config.toml
model = "image classifier"
dataset = "photos of arthropod specimens (BIOSCAN-5M)"
train_examples = 195000
image_size = 64
crop_scale_min = 0.7
horizontal_flip = true
color_jitter = 0.2
targets = ["order", "family"]
num_classes = [18, 218]
arch = "swin"
norm = "layernorm"
norm_position = "pre"
activation = "gelu"
mlp_ratio = 6
head_dim = 32
fused_qkv = false
bias = "none"
qk_norm = true
layer_scale_init = 0.1
parallel_block = false
dropout = 0.1
inner_norm = true
drop_path = 0.05
kv_group_size = 2
patch_size = [4, 4]
conv_stem = false
depths = [3, 6, 6]
widths = [48, 96, 192]
loss = "cross_entropy"
init = "orthogonal"
residual_init = "zero_last"
optimizer = "soap"
beta2 = 0.95
lr = 0.0015
beta1 = 0.95
shampoo_beta = 0.95
eps = 1e-08
precondition_frequency = 16
max_precond_dim = 1024
one_sided = false
adamw_lr_other_params = 0.0018
grad_clip = 0.5
cautious_weight_decay = true
ema_decay = 0.995
steps = 8800
batch_size = 256
epochs = 11.6
lr_schedule = "cosine"
final_lr_fraction = 0.01
warmup_steps = 880
weight_decay = 0.2
adamw_weight_decay_other_params = 0.05
Rows from block 9 of a small image classifier, named by matrix and row number. Rows with one number belong to one neuron. Each number is 128 + 24 x the weight over its row's rms, rounded and kept within 0 to 255. All counts start at 0. Numbers have three digits each.
After each neuron's rows are labels from the 100 images, of 14848, where the neuron reaches its highest value: "colour at peak" is the nearest of a few named colours to the mean colour under the peak; "strongest on" is what is common among them. Only what is clearly more common there than usual is listed. The data: photos of arthropod specimens (BIOSCAN-5M).
# fc1: MLP up (model.blocks.9.mlp.fc1.weight, 1152x192), inputs 0-191
# fc2: MLP down (model.blocks.9.mlp.fc2.weight, 192x1152, transposed), outputs 0-191

fc1.233:051141105102127085134106118137083119144111119118121202122113108140121097139119134146151141118092097102115132171069148088115114164131127122095127136152111128142104109098114125131088140131146101098138132111152162126113170142089153111115143120134146108122074120114117106120157122118103114094096118160145139136098121114190100131087123089133147123099113115108138162101147132144114115091141165100113110124118120132109158115119114159147125134143162108112153095120142093114133122124122154111124199130097135106155135103136106143086097103121089166108120074107117169138103107095155129132
fc2.233:134155154153144140101141114109168101138132142151117131143109134102128133120103118127098125111132124111105110123148164109142111131140149092120186107151129108142126148123126128127175090121118083166149133128134108173113135086104132110147091153125160115103138111109131109083133168186094154074138163126109162166135132124046142156114132129141154116105121124165146074126111133139092127104113150152131129121110170131128077147128106150139147106160120139103113126160095131145148140138124135148161193133171101106110163138107094145120146128177146163135098170136121107144101142133098088149
colour at peak: white
strongest on: order Coleoptera; order Hemiptera

fc1.349:147127109097159100146131120101097121164142129101133136113136145103175119131135120154132130112117106145158135152178114150133120115126099128111112157141115126133126117164188139143152105129136147139155139085087125180141135142120103130150139155139074078113108130139084105103130082126126159142115156100098135126131149120148118081163068117112121113053166126150161124112144121082133140143093128113127141167085176135153120122168079124158155116122133147122166140163139147103147124127100138145101185135145135136189133161130156121104123108125133131107105156135093147163151122137101122116
fc2.349:121125136134087166120136162113120109098104132141116147128128104128121111124118100125134120116135178149116186114083144142153129104116147136108147145122138135110119100072138125154115117164162154131089127133175059087134129094146167131125179137131134140139135120117163151119133129119078139161125086133110129159142106135151145163107118091108148137131116113133099145093202112122124110129092085109093162172125107125108129164157144117097170072148163111120132137150195101149135153117092089117121123117113128102117128108130140148161118131133141103145089116123165119134111111093131133082
colour at peak: brown; grey
strongest on: order Lepidoptera

fc1.559:126149123111133149136121163132108122187164152131145146156167125137080144155107139133126135161104135142136120142088153133132132107130086141139136159132124148097104124188136109145105125123139147115144163151122105106127125158127163152148144105133147090085143132135190131170106130144169108145156097195164111036115162126135097149120144131089120136161092137134133107128134155128106120140113116122127095135135115107123099144113152106118112135141125141112063136121177130099119147149117128084161156161094148153151111144130132131131122091092099141146137097099154082171130094146144117133
fc2.559:152114121140153123147127143135124181103124126125129155172125101144119142112091120117144129124134109112115172107103129143115154152106124094134108084208151101155121114103147106101154117137138121142106096108118121144102122104109109111117099110115078132135153100118102100103149139178096164086122115114109136134126133123120125161142127065122102115098070143140083097118107124102130045093090147087130135143136173126160141131128080126120118062120112121146130123119102131121131127135149142119117147125115060113133102119113110124107156139103130102150131129193136147130132153164132102142
colour at peak: brown
strongest on: order Coleoptera

fc1.332:138126156099152113182104157149147166130180147131127141183118119138159150127106115130144154146139156126160137150120110139106110153114108135123113120136170141136180105120154117158098110161128168153123123126167098133119131128122125112102141132094095126068125099112124125134086135135096161072116129159166130127060137142187127167115162100111104111111130183143137100145157176141086135145173115114141113144096107099170127119083167151129092150139149108154124125118104129124120113133114095144134143103147138123128132111121085097132149137150127116119124162097086145138168091143122136112
fc2.332:145137152143121125130138095137125100105097140136129131134173078159128144110163137138113142098131048110088120215130093157144116144109158177169143144139150117129114095106139116099123114114107098131118103129133161101080092123128112145126140097143133113132137112150151120152177133160156117082144111136149112132152096127129089114147137111139131148133155127120137121115098149119127129130153138112100155130157131155109129103129126121117107079111145141152121152197140133127142139166111132105144072142155140113122116143128158141146121107177176126127092111189120075130154144074109136121
colour at peak: grey
strongest on: order Coleoptera

fc1.131:146149146133172135127137079137155136067185111118142148103147112127144137141113121106085130171111110145122152129165159143123164102118069112127103115134148148153143115125142139129090164148148108127130103120117128177120102134160098113124116137089121086124182168167132132102145153122121131121134106131145150103121123162124138088113147126096116131182133154111162123126119118115149154116138125102090115093128117114140148148096215150126191145135149109148156144107116167125109144086131144124138123135147141133089112163077124068144110090159129135118141149087112136150103136141127144121
fc2.131:112112117117108116140098156123111105157154126143090114140139165122137103161139183120100133112118105124162134144137135091127147080165180114141100133123133125091119123143133100111132150150166123178163167125121145121094174146076118098112129099120110143139130083108125149048100159126127118135121158125167114122165128114143118156128162131155161153136127105111127173130119105124053120104127134150104112124154123110135122131121110126143130134093144144142074113122129116108132122165078108108125118123107114116148107134115158109074105146164095149074135155181122098126143153166122149127
colour at peak: white
strongest on: class Arachnida; order Trombidiformes

fc1.705:104126154127125075108118138116093132132104153106107183101121093164097134157085114154146140139124051117166125194105109142106146114075123134099118119131104153120091115148126125134122141093129137114147165148112132111103129130160219131148091137095151118092073117099147104160139099138138148129129087121146120108118112122148095125121143098144161143164089130095108173111123117131095140138133150120095104098099092141130139162165127144094148126107152121133114115104121079122102109131133123114123124147095098140131151098159126134105114091107101138107118100119142124131111117107145104102
fc2.705:110163155112120154143122107104185106142114112163150129142106131100118115110100129119106110107091144111116144106145149114124087119115135109086165108169131123148137130140147123134112094126106110136087116127120128121105119103156110131125095129124159106128113106131157099067187161141127130078125152142098179130097133148088135139129117120127114114060120117126135085128131186153139124108067164141162136112106172092130097127093138120162136105137118123128125126147097125138180143129187160125197157134108104115126134116113105093096106119127118144108135169154154118107096127162148110129
colour at peak: white
strongest on: class Arachnida; order Trombidiformes

fc1.479:131108146148106148080099172152189152131133095106177120129134105127096138160143116107137133173161162112119122134115126153085099115131117128122121138102147126140146113131116104150164116122139095116103085122118140156162108159139134093140167093082096135104166108140138137115102110107156089088165138148185116152158132130102122118112136147135103112101097125168102128127170153163142150103127148160086148102117137125117142117136191123116118096130122069104146172083102152139123150173187118124141142108127118159148158168147119122158148154157155122140140116117134121126153121124115146145
fc2.479:169107153154164083126127136146123062113134133137124110152109142099105125094149138126118127144140149127117138106082122093107084101108122144129097137099098140121124179167131117085150111112091137123120097136148142140149085115108172124135094132106136145132103121124120097145151144157113104207117125117110123122128127127174084139156134133147106123098115164132135068131142111138161130094121100144132135177162099177133108109124115134096129113096097136157121126174193132151118104118112141147173158142127148117146151158134117136112108162142188129133116095114131117078115131143127133089
colour at peak: pink
strongest on: order Hymenoptera

fc1.550:137111150091144116146117166142134155120108106085138121122165132117121140116162162180115092179140131144148161135113121101112128131143074095088116131113133127127093151148122130106119127161114143097132153097107111119154182174137132110152102055143112147071167138159118105109099118105119167148077111157169154120105112159126126124131151128122133087206141125182186117131113137105129144125126129155130137154163151110105135146143083104101160139156148132102127180115123154142119130109167129125134150132116114134144160137144146133155102104125119116160117131096100144136133118147127108109
fc2.550:126147114107113184106112117161147109109164116114111153180161101121136121139105093109139135155133133148115181110153115132091162132145130153158111117101108116121124097124136133133168166138136126111161126138120117103149128190114096083115131134140131174139132132140138119129101139113120142108119177131098073165143155109165126117117127106116134147120108129098077138110115136107142098136112127151118098084111153145185164164161116150106132143116105108101115137068141144117141082124107132116114100085100110098114108113111103146065164091125149041128123127131145118112116133144118123117
colour at peak: brown
strongest on: order Coleoptera

fc1.26:117104135159140161146145129101142132123116103135092120103135107117074110190131124162142126123141124164161104185096102157106174137135117136145105146108125100140111121120158144111127144141130119099109181144134089156108137115173126156138079106093182102159123185120078148137118155125164109149119125124095137106098129103141118112096095122164173115115148103101165117158142119118144179132123114125090113131120124135110131136108117124130108112137125112161088146103164111096120129114133155129151141119139147100141094148132145100180126154108101133136071111146157114105149164072100148117
fc2.26:139156090140149157151121127095161086141099074126183148131069149145151113055119148132161116146126132117101141108114129131113108162135149117142150103129126167170140117101117099117103107121083109087118110105148133180107089090141103119096120126109120107129142112098121141128110135160100093139132130115132103131124126118162153127124128145137119106152160117143112107106140123103152057121163136142143106125138121110140107108141119154129139136141081110146146157163123130167138097102093134062148120187130103117142133149118128174121128135154143113136088053133132113150124118108152151107
colour at peak: grey
strongest on: order Lepidoptera

fc1.278:124103113138129145083083116082152139134161122117112108122136136138149109127156187133150139110122068112131126130139143115156141141130158145132170134121083160123118145122152112161124146153132129095099153119064146129137165144149132107135130099122122184120126117113120117152152052114133147163146114143147079109128149143105123124145099150144166136142120132106150086078101108121096146108139142095107161093137150179132163119125126142133102135147163120054118099097146152110074092116121129111139136163145128138105136165119107146138116159098109151130156147136159138159162143088114113111
fc2.278:151124159117142070053103146103145133143169159092116079089138130136124137122174125150135149150164102154088105146140144138082078143132065115108143135134109122134097137120092111093109182132135169127144113106128154148159126133138100140124164148158123092105138104113134113142158150110163126122119127132121126136134084077149163158154144130139105118128128118107114182138124143096124150173129122146127109126129120113128140121092127120121133118108135096123157119134154136133148176122105123080081111119163147150156100139120065103147154131143126107130074117132086132141128146089144114121
colour at peak: brown; grey
strongest on: order Lepidoptera; order Coleoptera

fc1.156:164151179117161154118146144151171119135165122122123146148138178138130124120142113134115127122118120133115151117021102139170121079120080109100118153185136145105116112124133161124137104134150154050112113151095135105120137111131171118140092119105140150122141117116112121119115137181111134143169150120155114120122101108135144148120106085156082128124171105148171153150136155088096138104128131132095141107122133138141090161125131096126142126102145143103120160081118144135134112150122148115127113168156139142132068127113148116159094102131138122107101127119142144154112112124107141160
fc2.156:126096136085134157125146123089139098120177091121147119112149119130113091130096104134117152112162097111101127106164126183125129128152091118154099101115115100088103118140129166103123134127128118144142131128151123099152135153144128066119077168132152106137136132143116150132129103122131135076141113138166133145125126108149140120131137122126150141136143103141049089123106097115197115099130150110119096162114180169111075147137153105158115135096138164162109114126106141131124119133153081133136108083086138130139134122123086158096164140124154128137144125108093130094161163157102128152
colour at peak: brown
strongest on: order Coleoptera

fc1.197:095084147136121135127130113155134122099122176101120120125123151117133135109166162124098151118127114170124121104117119104121138147133115143140161099110159128128101130113111122154133116113131146072132122149129113125143132162145132157086158084120137169157161177151115047089189137139146123169121177142153084119160116135118129108144132157131106166125104126116184072102128171162124113122132109098115156093155144149147177105130103140161147133117121148139131154146093151106169132133138127105125183118115165119112099143113145096135126103169149146166111151138105105111112129141161106119
fc2.197:117129103125168107107141136126111130148137127133134141123149142202116177151146116109142134131108138131114122120078120122135173139085102117105110168098139127143117135155147097107144154153132124166164136115113126124129153107138129148126146055085098087130118134134147086076111115121134167117128130114103099155173144106071171141128109088113092123154099159139148117166106135141123136088143173143152128108098111188135114120099122104188131136173092139071111151128128128129105129134133115132140091132154141130088150117128117141120123108097145149138127155115131163116152156112125143187
colour at peak: grey
strongest on: order Lepidoptera

fc1.561:112137159155168109146132156117124160197110078112145153136169136105083142115114123151142123157112132123151135148119129142144068099105107116096135142090190100153106123160176133133144135103125143136085120082097107113130134129159150146136101104156135094122113108123110098154118130158102167144132126152168133137111098131108172128176118116151137076138098086136179156142154160118118161167107159117148152132154165132137123148137097131094135172131165118102152143138119097140122132186141165121104095178098119126128117134129120147125127119129144113137124127128127123097113101115166143148
fc2.561:116134122147142169142141108121131094058134129126121120083134120165126105132096123110128099138105125159143153099119146082133117174140173128097129080125110127119136126133121122125105154146150127117148132146121113137130135169123114100129105131101114150153136154135141143099140137096140127060131200144081137162106100134189123124096108129128114141104126125120114127126038165139157115115122122124116104060096138158130148124115137136135142123154134146153122162073115128123126113134125147091122139084130142140127107096149115154101110142090089115150129145143139059086153153116163123112
colour at peak: brown
strongest on: order Coleoptera

fc1.252:113126171130094128119122143194155159135137131144109141167154126134148108141167118146061137122146136138134153131150117133140065116123121100146170156132141135164071143128124113141157139135128119155129112122103149056148130137103113090100144150138143126100153126160121136113131146123075117175143161128136166148133083161110137112121121130072105126129098117081166131130123138113139150080156110112126142116130087103143145137113075151140150162106113081164128115158136108187152106146121137088130137093136135110107115178139124105157142126096118097143135139096130136139134115143123147172
fc2.252:154163112127154142177119119102133145147132084137145146113098135157167123143135122125134169128105089141123149125115127098108135151115195183148105135137121110101118120097158129188125136098111122107111145124111111176129133112149121096139099112140164119141114088125114135070084102141075100097138096135186088117111153141121094103113126143147125114141119178170120136137171136139148149144108149094146096128126169133128124113153162117130139103125162103129116121151133143152083122119122134076104102132167079139132159089138140140156126121145123133127178108109113124142124137133190117091
colour at peak: grey; brown
strongest on: order Hymenoptera

fc1.612:090137124079158082144132155093127116111156123111131114135117065126120112099111130127104116125068175102163107148133170127138108143118127086122188132122133132080107111135127133127128109126145096086117134144113104124162090085105160133091132143102175153149188100108102154154129141125111163100103137123113066122142104136139151110132136114152095132145106113145106106146117133104136145101169129109121093113122131113147116136098077142099101103138083090165122176194114108138106106126122129118169112108140135132154136108112129131126129113152091146161116134110123131121120113142107177139
fc2.612:131150099150134124146148083141051106125096133121178114135113123108129113182137113115088104100158120147124148125162109123102167112073184156131139139119122126146126122156109136135141131145141153130104161119138114133146188114116093179148146122114065162126110134117128152142132121182100105142130092118124115159095142124120141079128119120122115146100140128136135161156119139119109113157089137148134129126163177145135103108149143153167124169140136132118140088133122124153120125124136110104081148150119150148121163125135150126149092122070171086103120152126126105111091149124124070090
colour at peak: grey
strongest on: order Coleoptera

fc1.70:120155153124156127137178135137146130154128098135112126122165068114134105135105124115125090125129153129154091116108091102121137117132151134098131109143124171121123116107143145117114122105150118106098109132157142166094098126112118132135118094116074159126158162133182129110118106143094209136118120143157095183138124082152159157181104085107133123156128143130123067120126130126152160106134168121105135141121119140149117153151097139158154143130167160092131149122123108140145084150176113119109152145072138150113098169117168081145132153103153135105136134108149123145135146153126128102
fc2.70:065177080128123155077147089109139103111111134132131109158133148125097133136168149123135139144150109120137146137114108162081126138167150128136140117118135156121130169147171178095125102092083114133128113146102215107149160117121134126123161142094149121123128098104157132122168130097125113104131178128088141120121119114145107068178145127126136101109118105125105109137124167133110119094145161117158119106127178098130111139128119155124121177101119126139136138174095123126153157116106142149089122148131092147103102133082111174118130109153091128125160116107141126126121128106111125146
colour at peak: brown
strongest on: order Lepidoptera

fc1.341:130167154068137139151116108069109119129132131149135112118103136117118127154134157151098130110114119095143140132107149093144157136135130097123086113143117146100147097099125123156119137097140157121113073104137165128159124174139168181116122100150132118110120154126156108131155104146099099160138122134132100108116118171123134130137131143095094140180137152150160064125128155112087131161184141100108103086134109170182097151125129133141136105088146116062107130103136153097126141121125176117138150139121134180137109112103144158117093123138130161134136139107134101128088150143110159137
fc2.341:133103083142141092090131146109154118113115118129128138110127113123101140126164126128202154162153099143080165096129142185123149128127109116178123131135105125125090129118138100133122101130132141126134110141120111118138119097111064130134164143136106093132125068119145152120116142149146167099117079114085143134109151127150125148144106134117139120102110112099095143126125104158136124104129171086105118132156156145141120110149134099114142131106121166155208136120112121148145163127061123126104114121122133112157107150145108154165123138101126118132107085140115206137141159103154097099
colour at peak: brown; grey
strongest on: order Lepidoptera

fc1.496:144146165124104111096137131119140126149119125106133136158157143135168134171111101140136161115150131159128107126108177169144124149119111147139113115130119131132133120179137161093171158139102113097167104105124096115145090140148123147112125095120160105087131120136144117146120161162083133099189121138151100109125158098116092118112096146126102174137138148135132130135139182118078101107145101152089119144071139151117105094137115120134099145111143099144115157119147162104156139111128123100127140166133131143164103159177179126162100138142145150109122146154129133143200118077146162132
fc2.496:128123111120139149115148106101143138096191112136115158139143122109119161116103137150141099114148111117142116115088146126113143102113123115125142100132121094115104057105123113144085131122155104171115119141154104150181140096164136092098068116138073128124120109131098179121156095137104134121117124137121144145127146105148170154114168118131142123074074130151069129147127124137169073119107107099178117165146116130140112116161134106138126085144139132140109167138099123152104136146176119124150158117148158093144132120122114134099139124117138122191086115136094124113111152158110126122
colour at peak: brown; grey
strongest on: order Coleoptera

fc1.104:135153133139140190152111154145130174109133118116153161175118138119115119148134145126113135153162129114084119164111083117082124157150107106116142143100191111110089144181135096113094106083119109145105147114061126115152092151133105114097115132135094122176108159113146102131106074108107133152116155119112155117113131131202168161113146119120117139165111107128135097126111127094122175140118167167156141122094130134125181109132138120115140164116130138131140148117124149167116103135140125131077140138121144145114113119114114140118157096095126113136136121097079098133143127106102127138
fc2.104:129157136174106150112117121138116146146142129108161141121116116131136167118158104113083168160087127129151127138126177109128140125143104150136099110106134094126145100146121135116098127093161151131154128107130136134121169141135116108154143154135124107147130155157162148132137122152117121118145153124073067122138125097156062103135175090125113119114121072126120123131099163125140134153138130127119122164104169144132152138134127119135135151088113126094119127090062155140153175143127111069117140128116147110161074180130090128134177127113103106116102144147149156161114104122183089100
colour at peak: brown
strongest on: order Coleoptera

fc1.444:145133136107100172143158106100116134114156101106139134175161137165133139159131151104116161123187129132091169122095092135113113140133128112179141094125107144132147154139145130142146109123126165162106142111121128169113127165169115179104130074182122127139155090137127141130149113154140106145109144133131144127153143163157151122078178116129109120134102130124114079130125134111096139101129105094104113109115077118158117145113116161142182140109148157125124146119096093131154109139177086122135131109098181143104133144156147158145117126100121102115154131132084129098158100141085154134
fc2.444:108145099096114085125141154101091155120136083121144161128099156099177133139120162147125125135101116100132116141117197109124147168105174120120036159104127100112129147138115112142130137141142140115100137120157124116137130113100116152129129109165122096144138089134166148124142123133093164082125107118105085113127145142118100131136123137113085147097128145145134100154120151168120123133155102147132104172134115214143095158120128135131117172119146133091085129141124135126105134173098115087108107101112099132137070131118126137131113138090175145135105133153129144131140119148161137113
colour at peak: brown; grey
strongest on: order Coleoptera