Weights of a small image classifier: activation gelu, 11.6 epochs.
Rows from block 12 of a small image classifier, named by matrix and row number. Rows with one number belong to one neuron. Each number is 500 + 40 x the weight over its row's rms, rounded and kept within 0 to 999. All counts start at 0. Numbers have three digits each.
Before each neuron's rows are labels from the 100 images, of 14848, where the neuron reaches its highest value: "colour at peak" is the nearest of a few named colours to the mean colour under the peak; "strongest on" is what is common among them. Only what is clearly more common there than usual is listed. The data: photos of arthropod specimens (BIOSCAN-5M).
# fc1: MLP up (model.blocks.12.mlp.fc1.weight, 1152x192), inputs 0-95
# fc2: MLP down (model.blocks.12.mlp.fc2.weight, 192x1152, transposed), outputs 0-95

colour at peak: brown; grey
strongest on: order Diptera
fc1.439:563554551492544452486475562484436555569506518524505533521480468519501485468520481537467510497447560554497486552511573501567491520447501550513557457540445497462521544543490462516499389563562577502514483471483471533499538509416486475581527557522557514427538562487488450456505537518509493503
fc2.439:525505436452427460466533531491485463538502504494453434509490467512414529547448515554532535528476525542548494553512540476489569474455471530516542568463395549525532525442500542457542586564542496560417446448504375509442474475492553459435572544571480473493458540474479417481517471393511471474

colour at peak: grey
strongest on: order Lepidoptera; order Hemiptera
fc1.233:480512536512515463518507478537506512487493425462496507472491522537533456561516501476504479554442475471539474506428511426460522438495477456496596505545497479495493540473552499470499597462513488484481477517452535579513509465534534604569544428416464537471482492510525578503543520567554559553
fc2.233:486547529556470462492512538484460526522525531511516532512569485523504541495477513472539403489505476613526437481532579476553543521516469504463475500513585505473520500484485588566428457477494503463476494558531484454480505472406472542480474432543525540479558492540495527518486561492453465506

colour at peak: brown
strongest on: order Lepidoptera
fc1.708:479515486500483545515473528534487494523509507491488509547522511520480547561527576483504502477562467537456466526499475573524485565541508486511445513511475484512478451538502462477514521427467526447524500426529512540573495470548468480453527500524465532499532519511465501509499530483562455546
fc2.708:525472512481524482470499491470460539481506509438498495508552509447499469499609495515485475460515530465522479542517496516452501444522482465475477513575504512511550510533532463495539498509442609447426550440515520528467501581513488547495486461463415480545491513590505510509504469596519479465

colour at peak: white
strongest on: class Arachnida; order Trombidiformes
fc1.593:573570536487523489512553494449492460487494489565421517502484462469493540560555487489484445561525493560439587486498448505467636486439523513532540552516438496432456486510531493489431457433472457487478452473449556482483450543582473390454468519485502533488510454482478514483513513457456529483
fc2.593:492492547392492495472477466494464451436495474435441489517488546529506468517512455542565448475462556544517410442478508545490454503522513569494437519464494527473515543550473532482500471491472448514516605484477507483497423500530556484544455465533525528555544469467500473519441572578490520512

colour at peak: grey
strongest on: order Hemiptera
fc1.184:487534528509496452413510465523471468489461547588477474485470584524516522477532483429470487523556539483466536500438513511474533484521494522500488482535429500498502473445528483422581494556459511523510564510470585499436565530534502590473439464515505465519553543527469460465469451505531605526
fc2.184:530432490573474460540496454502495503491453506486462539469450498482461496477491540446493532426480395539486486522483544465509524483473536530551426489441529494484544421550545503508507478512540516543493539627478537547521500532491501471478491472418527505469494515493576588541471385499516532563

colour at peak: grey
strongest on: order Hemiptera
fc1.242:459460450498483488501485520556530529470512483489526548467436483466561521545504462444509508549503514494506452498553583582527465507465496507502490599494446546424488454439522495506510516528528486475545483544475548471509550474509502539476490439490537451455573548538527537475499541592545493447
fc2.242:508470476579389606513526477551514478524514534540505472478512503475550478494509498569416476477420518449555444481507461429539537585427484498480486497457472450524510461529500462550457511549471461528445480534501485500457446536509486504518542510513422518509518492522470524422475491500473512526

colour at peak: white
strongest on: class Arachnida
fc1.165:439514499534536464502533487522460450448501514474462435503494441466500545477523475535517490509435534528493541497502451468489478501529480513531361523470449417479434496521523454523464507508528506491462463467510607455529532479521459523538495492476466516497571520486549510488531531549466534476
fc2.165:474531489523517528462529523494518540492416496492520527486497490517518507480591474510514573532501509516564522542510435496497473500522500555502451469500450512482497561471556541516511514517494505497547441532518535521503490498503388511416427482467544528488473526518546491482446460546441454457

colour at peak: grey
strongest on: order Coleoptera
fc1.145:465429557515506464461560454451465535626491489501583516490493528413516478542501480446500498475554477420473470482471500511469463413492396426485569456434520526497531518468465471467492479496474530587526505475443498395459540461520510544496500463485533469547494473547490403551549496498448532444
fc2.145:483533450567503523458473538509446518414550468484491491525599475537484473473505566460550463520522473508476507472553571516491520514472508587459410552540459420486497392407432502506489492530505521465488500470518568534478505492445531422483546492392491517542498444512457455528478499520517494468

colour at peak: brown; grey
strongest on: order Coleoptera
fc1.750:496503502480506500472513521485481442635586473467521510479523500515461490476488504479426418576509530471445458552458565441430471514516485491565505517579420486514449520493483512532545498570419538512495464489518515494472476555547471512478514413513522501453538446423485483554484522407505459485
fc2.750:469561555512489487413499554479451519519419520488545516571512492516482504512509524559507557489447567467494501538504505507503516467440483579523459477500440536537491448446520507466443534447489486505422469466509487480506434503390520491507592559530534452523461503458508466466521511548491513477

colour at peak: grey; brown
strongest on: order Coleoptera
fc1.340:488472431544488543523513451462482547536568490472440420521483423528470432518508490553576481456483487487408418567471512519547490499489495526479496432476574558519499439486549563458454495493496491542530489490511539580565434601523543501481476510512544489461469509544488469488474577510533533479
fc2.340:468535540507493573531546406519491431410526513533484555502518517387444515488495543490483530517475481508492490441462548498510489513519478506492552549458467498503509482554537565524474501524526495569548473459468530474524463476571551432452502461507483508553488462436490425523474496508548475495

colour at peak: brown; grey
strongest on: order Coleoptera; order Lepidoptera
fc1.228:490517520478501540511506490571528504514527501556548478432550525470511508495509532477427505481592518437520540479512485490462553563531468498508565587512518528508487477578541582542460508516483442474457458533466511452515492594501500483549504528462518486500517417612504516528543467406547420485
fc2.228:514481496512450459540440451533422522536484628589507533531520528487416582571503451493491568509540452471515532433512486538463538499508528516525493504472512515485539538455533479474554545541524467472472537550473472480419504522475514461487528560482440484486463479594415476478511602435486506529

colour at peak: grey
strongest on: order Hemiptera
fc1.416:578487475425485500585509540458462486479466519504491544477497461510519508501521524413476469491498529500469487502508453503464542457419438504550561556553520478499507448534523459512485522525479579457462478456489517503593443501520519497575511480569460516510548527541525504497438497516609470525
fc2.416:537511481407511434461561539468468493514486398543546530538501520499446469427473493482499546495509543536535469547467574464458514435508485517556545574507488550517425538465570516519496583509445513542573544490487493533526470543510536519483494454441519511469498503528487405550509543415480492478

colour at peak: grey
strongest on: order Coleoptera
fc1.761:500534489487553457539424513505519493479492478434504512527459452548483482467493378464471573520556495543595567497501528454497502547513518521530480445476451569485426491456465478508534515525517471502532431512520525571522507505512453548554475485573459505451440501548510504566505498532466516587
fc2.761:556530432513509495479550473528444585492475470486519480501539549457520503447494467492443442457516486457449508520486576507478533484579550425504419516515445487484509506467517470491515397505476494466535500527527509466497585492560565526539506439510480527469454505499494515480454565537468503456

colour at peak: grey
strongest on: order Hemiptera
fc1.156:463471479506464563413506522495479491483538462511468525437502446459488403459515456434480455587480534497472505451486475449497521504445548527486562489513538563521489549460526483524468437451514450470547442465479436471518557488492509475495504505516494580581477479499512505525442547504499596491
fc2.156:413604473453493571503488437461548544563532538524504513482472469418432478493482550464446555499503476539508504498557447448483406526446507472479492468484545529540561513426499502547574545500584500534486536540440548501469474539515548521494488428497486582486452500477473534563560508447493473539

colour at peak: brown; grey
strongest on: order Coleoptera
fc1.302:552495507497496556466444544526387525535502440467471486447461500464527520504501469523495491514554473619516552579509512509475502553551524469499493508476541448483552508541444504484439456417513488440498476534491435521493537533561524528411513503554522542488532501463541514558532579514411545556
fc2.302:451523558537430514508505484460538492470466536487466480534524561472550512538494508473540505463492582544568475493418431522525554531508468434413433491468519504577576515525435465500601505470527503554497538494542506472479503486533492503496472458465504518482543503478486504527471480499522502424

colour at peak: grey
strongest on: order Coleoptera
fc1.422:503515521500508499463527482523500569578509552414513521492544471536430553532536471495492496416569538511490571475529526494459526494519520532489514476495460485420529422429531494484519553492543473546468421497521464466472580485478571509504594487494479546468523510525520424550544449581473518498
fc2.422:467413495490468464469522544425455513496523428483475527481544534533521481536522478499544419483514483437493498428493493494393476500505525451532500491525511512492420502552564537487553551494461492419530541463515525552513510522496533437479477537441515538469393480445518464486459538453500542531

colour at peak: brown; grey
strongest on: order Coleoptera
fc1.133:506466579486508501477447468518482649504530463446471478463537421477456496536493547469486491531554473472502499528477463436455466533498575477487541521496501486544458555484511465499500477494505516488442457488516569514526532488527542521506496558511510541446501516455490503525497550515477485502
fc2.133:475517480511489498415581488506488393512509516403420463506545549507505547473614538515494527481473545480516503528482503538513505511492505607475493525477484539480517527502481466471496541523552562550477447508471452508542534534502513569494589534469471552492471532487510487485417473557465533562

colour at peak: brown
strongest on: order Psocodea
fc1.405:415534513450552615462439555539473476520480451451528491455487543508456491520529598511488511507463521595496465464538523449573536547487472482502546519516440501454525539500549493531523460506522521505455526510515520499496579519451483566514438504498503465498523485507483533544511520507433511467
fc2.405:457554506496413558539514521472482530439444553490513485490535563499499517571442510465522515494446522532523566537530457503460514413476485521471426514489516531544434518486498481507505551484455482504510515537547488558450449509488378430508574466540487503528503476537451547490442547453488432563

colour at peak: white
strongest on: order Coleoptera
fc1.224:604464494539438526520577531500461520502529469541506513542499545523442498461514531506473530477473510443511455448488481519533502427475575505431540562564528506472570512521499505497536482548594515469492398487555508517594532472484534512489495481483507522518554513540533527455542520508490510546
fc2.224:487525573473431473464572481527438491435535447476444451480499496539520511489459441578535534456518529456517515510475479522469477485471480564443430496514473461526566514579470548436490481534462466541527513532467519420526475515633465511555520556514445537430474544477493577509508501541450493439

colour at peak: brown
strongest on: order Coleoptera; order Lepidoptera
fc1.375:459510456515429514477502468504464514573509510419523533493550529504498515516474566467517410483463476563546461545489533424527500477438426445507519573458537510499468475495532539495477484411464557485478514441508511554594442484504542427453484474522492493510535531448588513469483557486466484546
fc2.375:547477473405504487395445518487543493519438517506488451513489554461542531465530512433574480486579515489526534488440543545524504455494466430519509465527436506479463412499418408414598540566432511453538511510516491508497461544504478537469542467454481492510500446537551468499522566518525492475

colour at peak: grey
strongest on: order Diptera
fc1.435:533441471524525502448424533507506528428495489470529546600506500530515472488446496493518517540547444501536511525504531549492443519529477559604474447445443553476510440584483512503458530464529536507554503474446467477579499525522471554584503541509462520520448546537482582519516539544509441462
fc2.435:462533559450469547505504518507473530460404483562480470572539583493462536435540496478599455474601496507458471472455498473477516468503456527500516564556482450481461477518499507506542490539489493529580555575485501491379474529430541532514520470517474472466461499548467432512467469551537474585

colour at peak: grey
strongest on: order Lepidoptera
fc1.264:477490486492584478534480480474501592536513534599433531526475513512461462401512570498505491464504481467482441490474530478420587507521469555472402512476517589505547497521485570488460572453514549523448542439503473532540534503443570482527524547490440478506504448541516460464566493457521580501
fc2.264:505598499444571450518456480503464498488499504529542478521473567461481398442501544495493444466473502500544478521465532538460494494563487394509462510498512550510470547490553497504519499507546465525505519523441508540445431529548510546553433455561490543493478543532530504503483433518469508572

colour at peak: brown
strongest on: order Diptera
fc1.344:511421543501499459499475414434496537526573515467537509511546425470502500511499486548482535497451579504550530536484476466514481504463507511460574489549526465451530488536519386464530493495511492428474511535447499514525470458550527564498564501513505469530564508489533473467524482492441460530
fc2.344:470533528472476485406511487471544557461473482436484548470489494505424536489425499578511538602468513459599522549535495486461516462487513508538455482552442518497521483506452516486501565448537550567452524433473504471466472519409512474461517585529458498447460523509562497477501502541484519509

colour at peak: brown; grey
strongest on: order Hemiptera
fc1.660:490463526485451531547454439501518485481501427510530465456516444546497515562564475470464588569493504502497490519455507505478510476559403491610510516536483482488424550495535492442426489568487581503486541523518487560536530500511541494482520504546550549459520534461537512571474475479457535574
fc2.660:533418539578527479571548505508503495463436493515572485490454429527514501492428500569498461444493557515541456511584548452530533563514489441445598529471452474462555504561476516466524489521484560470543509495518511489471489484494545504527497477502430589476464473507534573510563460538579447539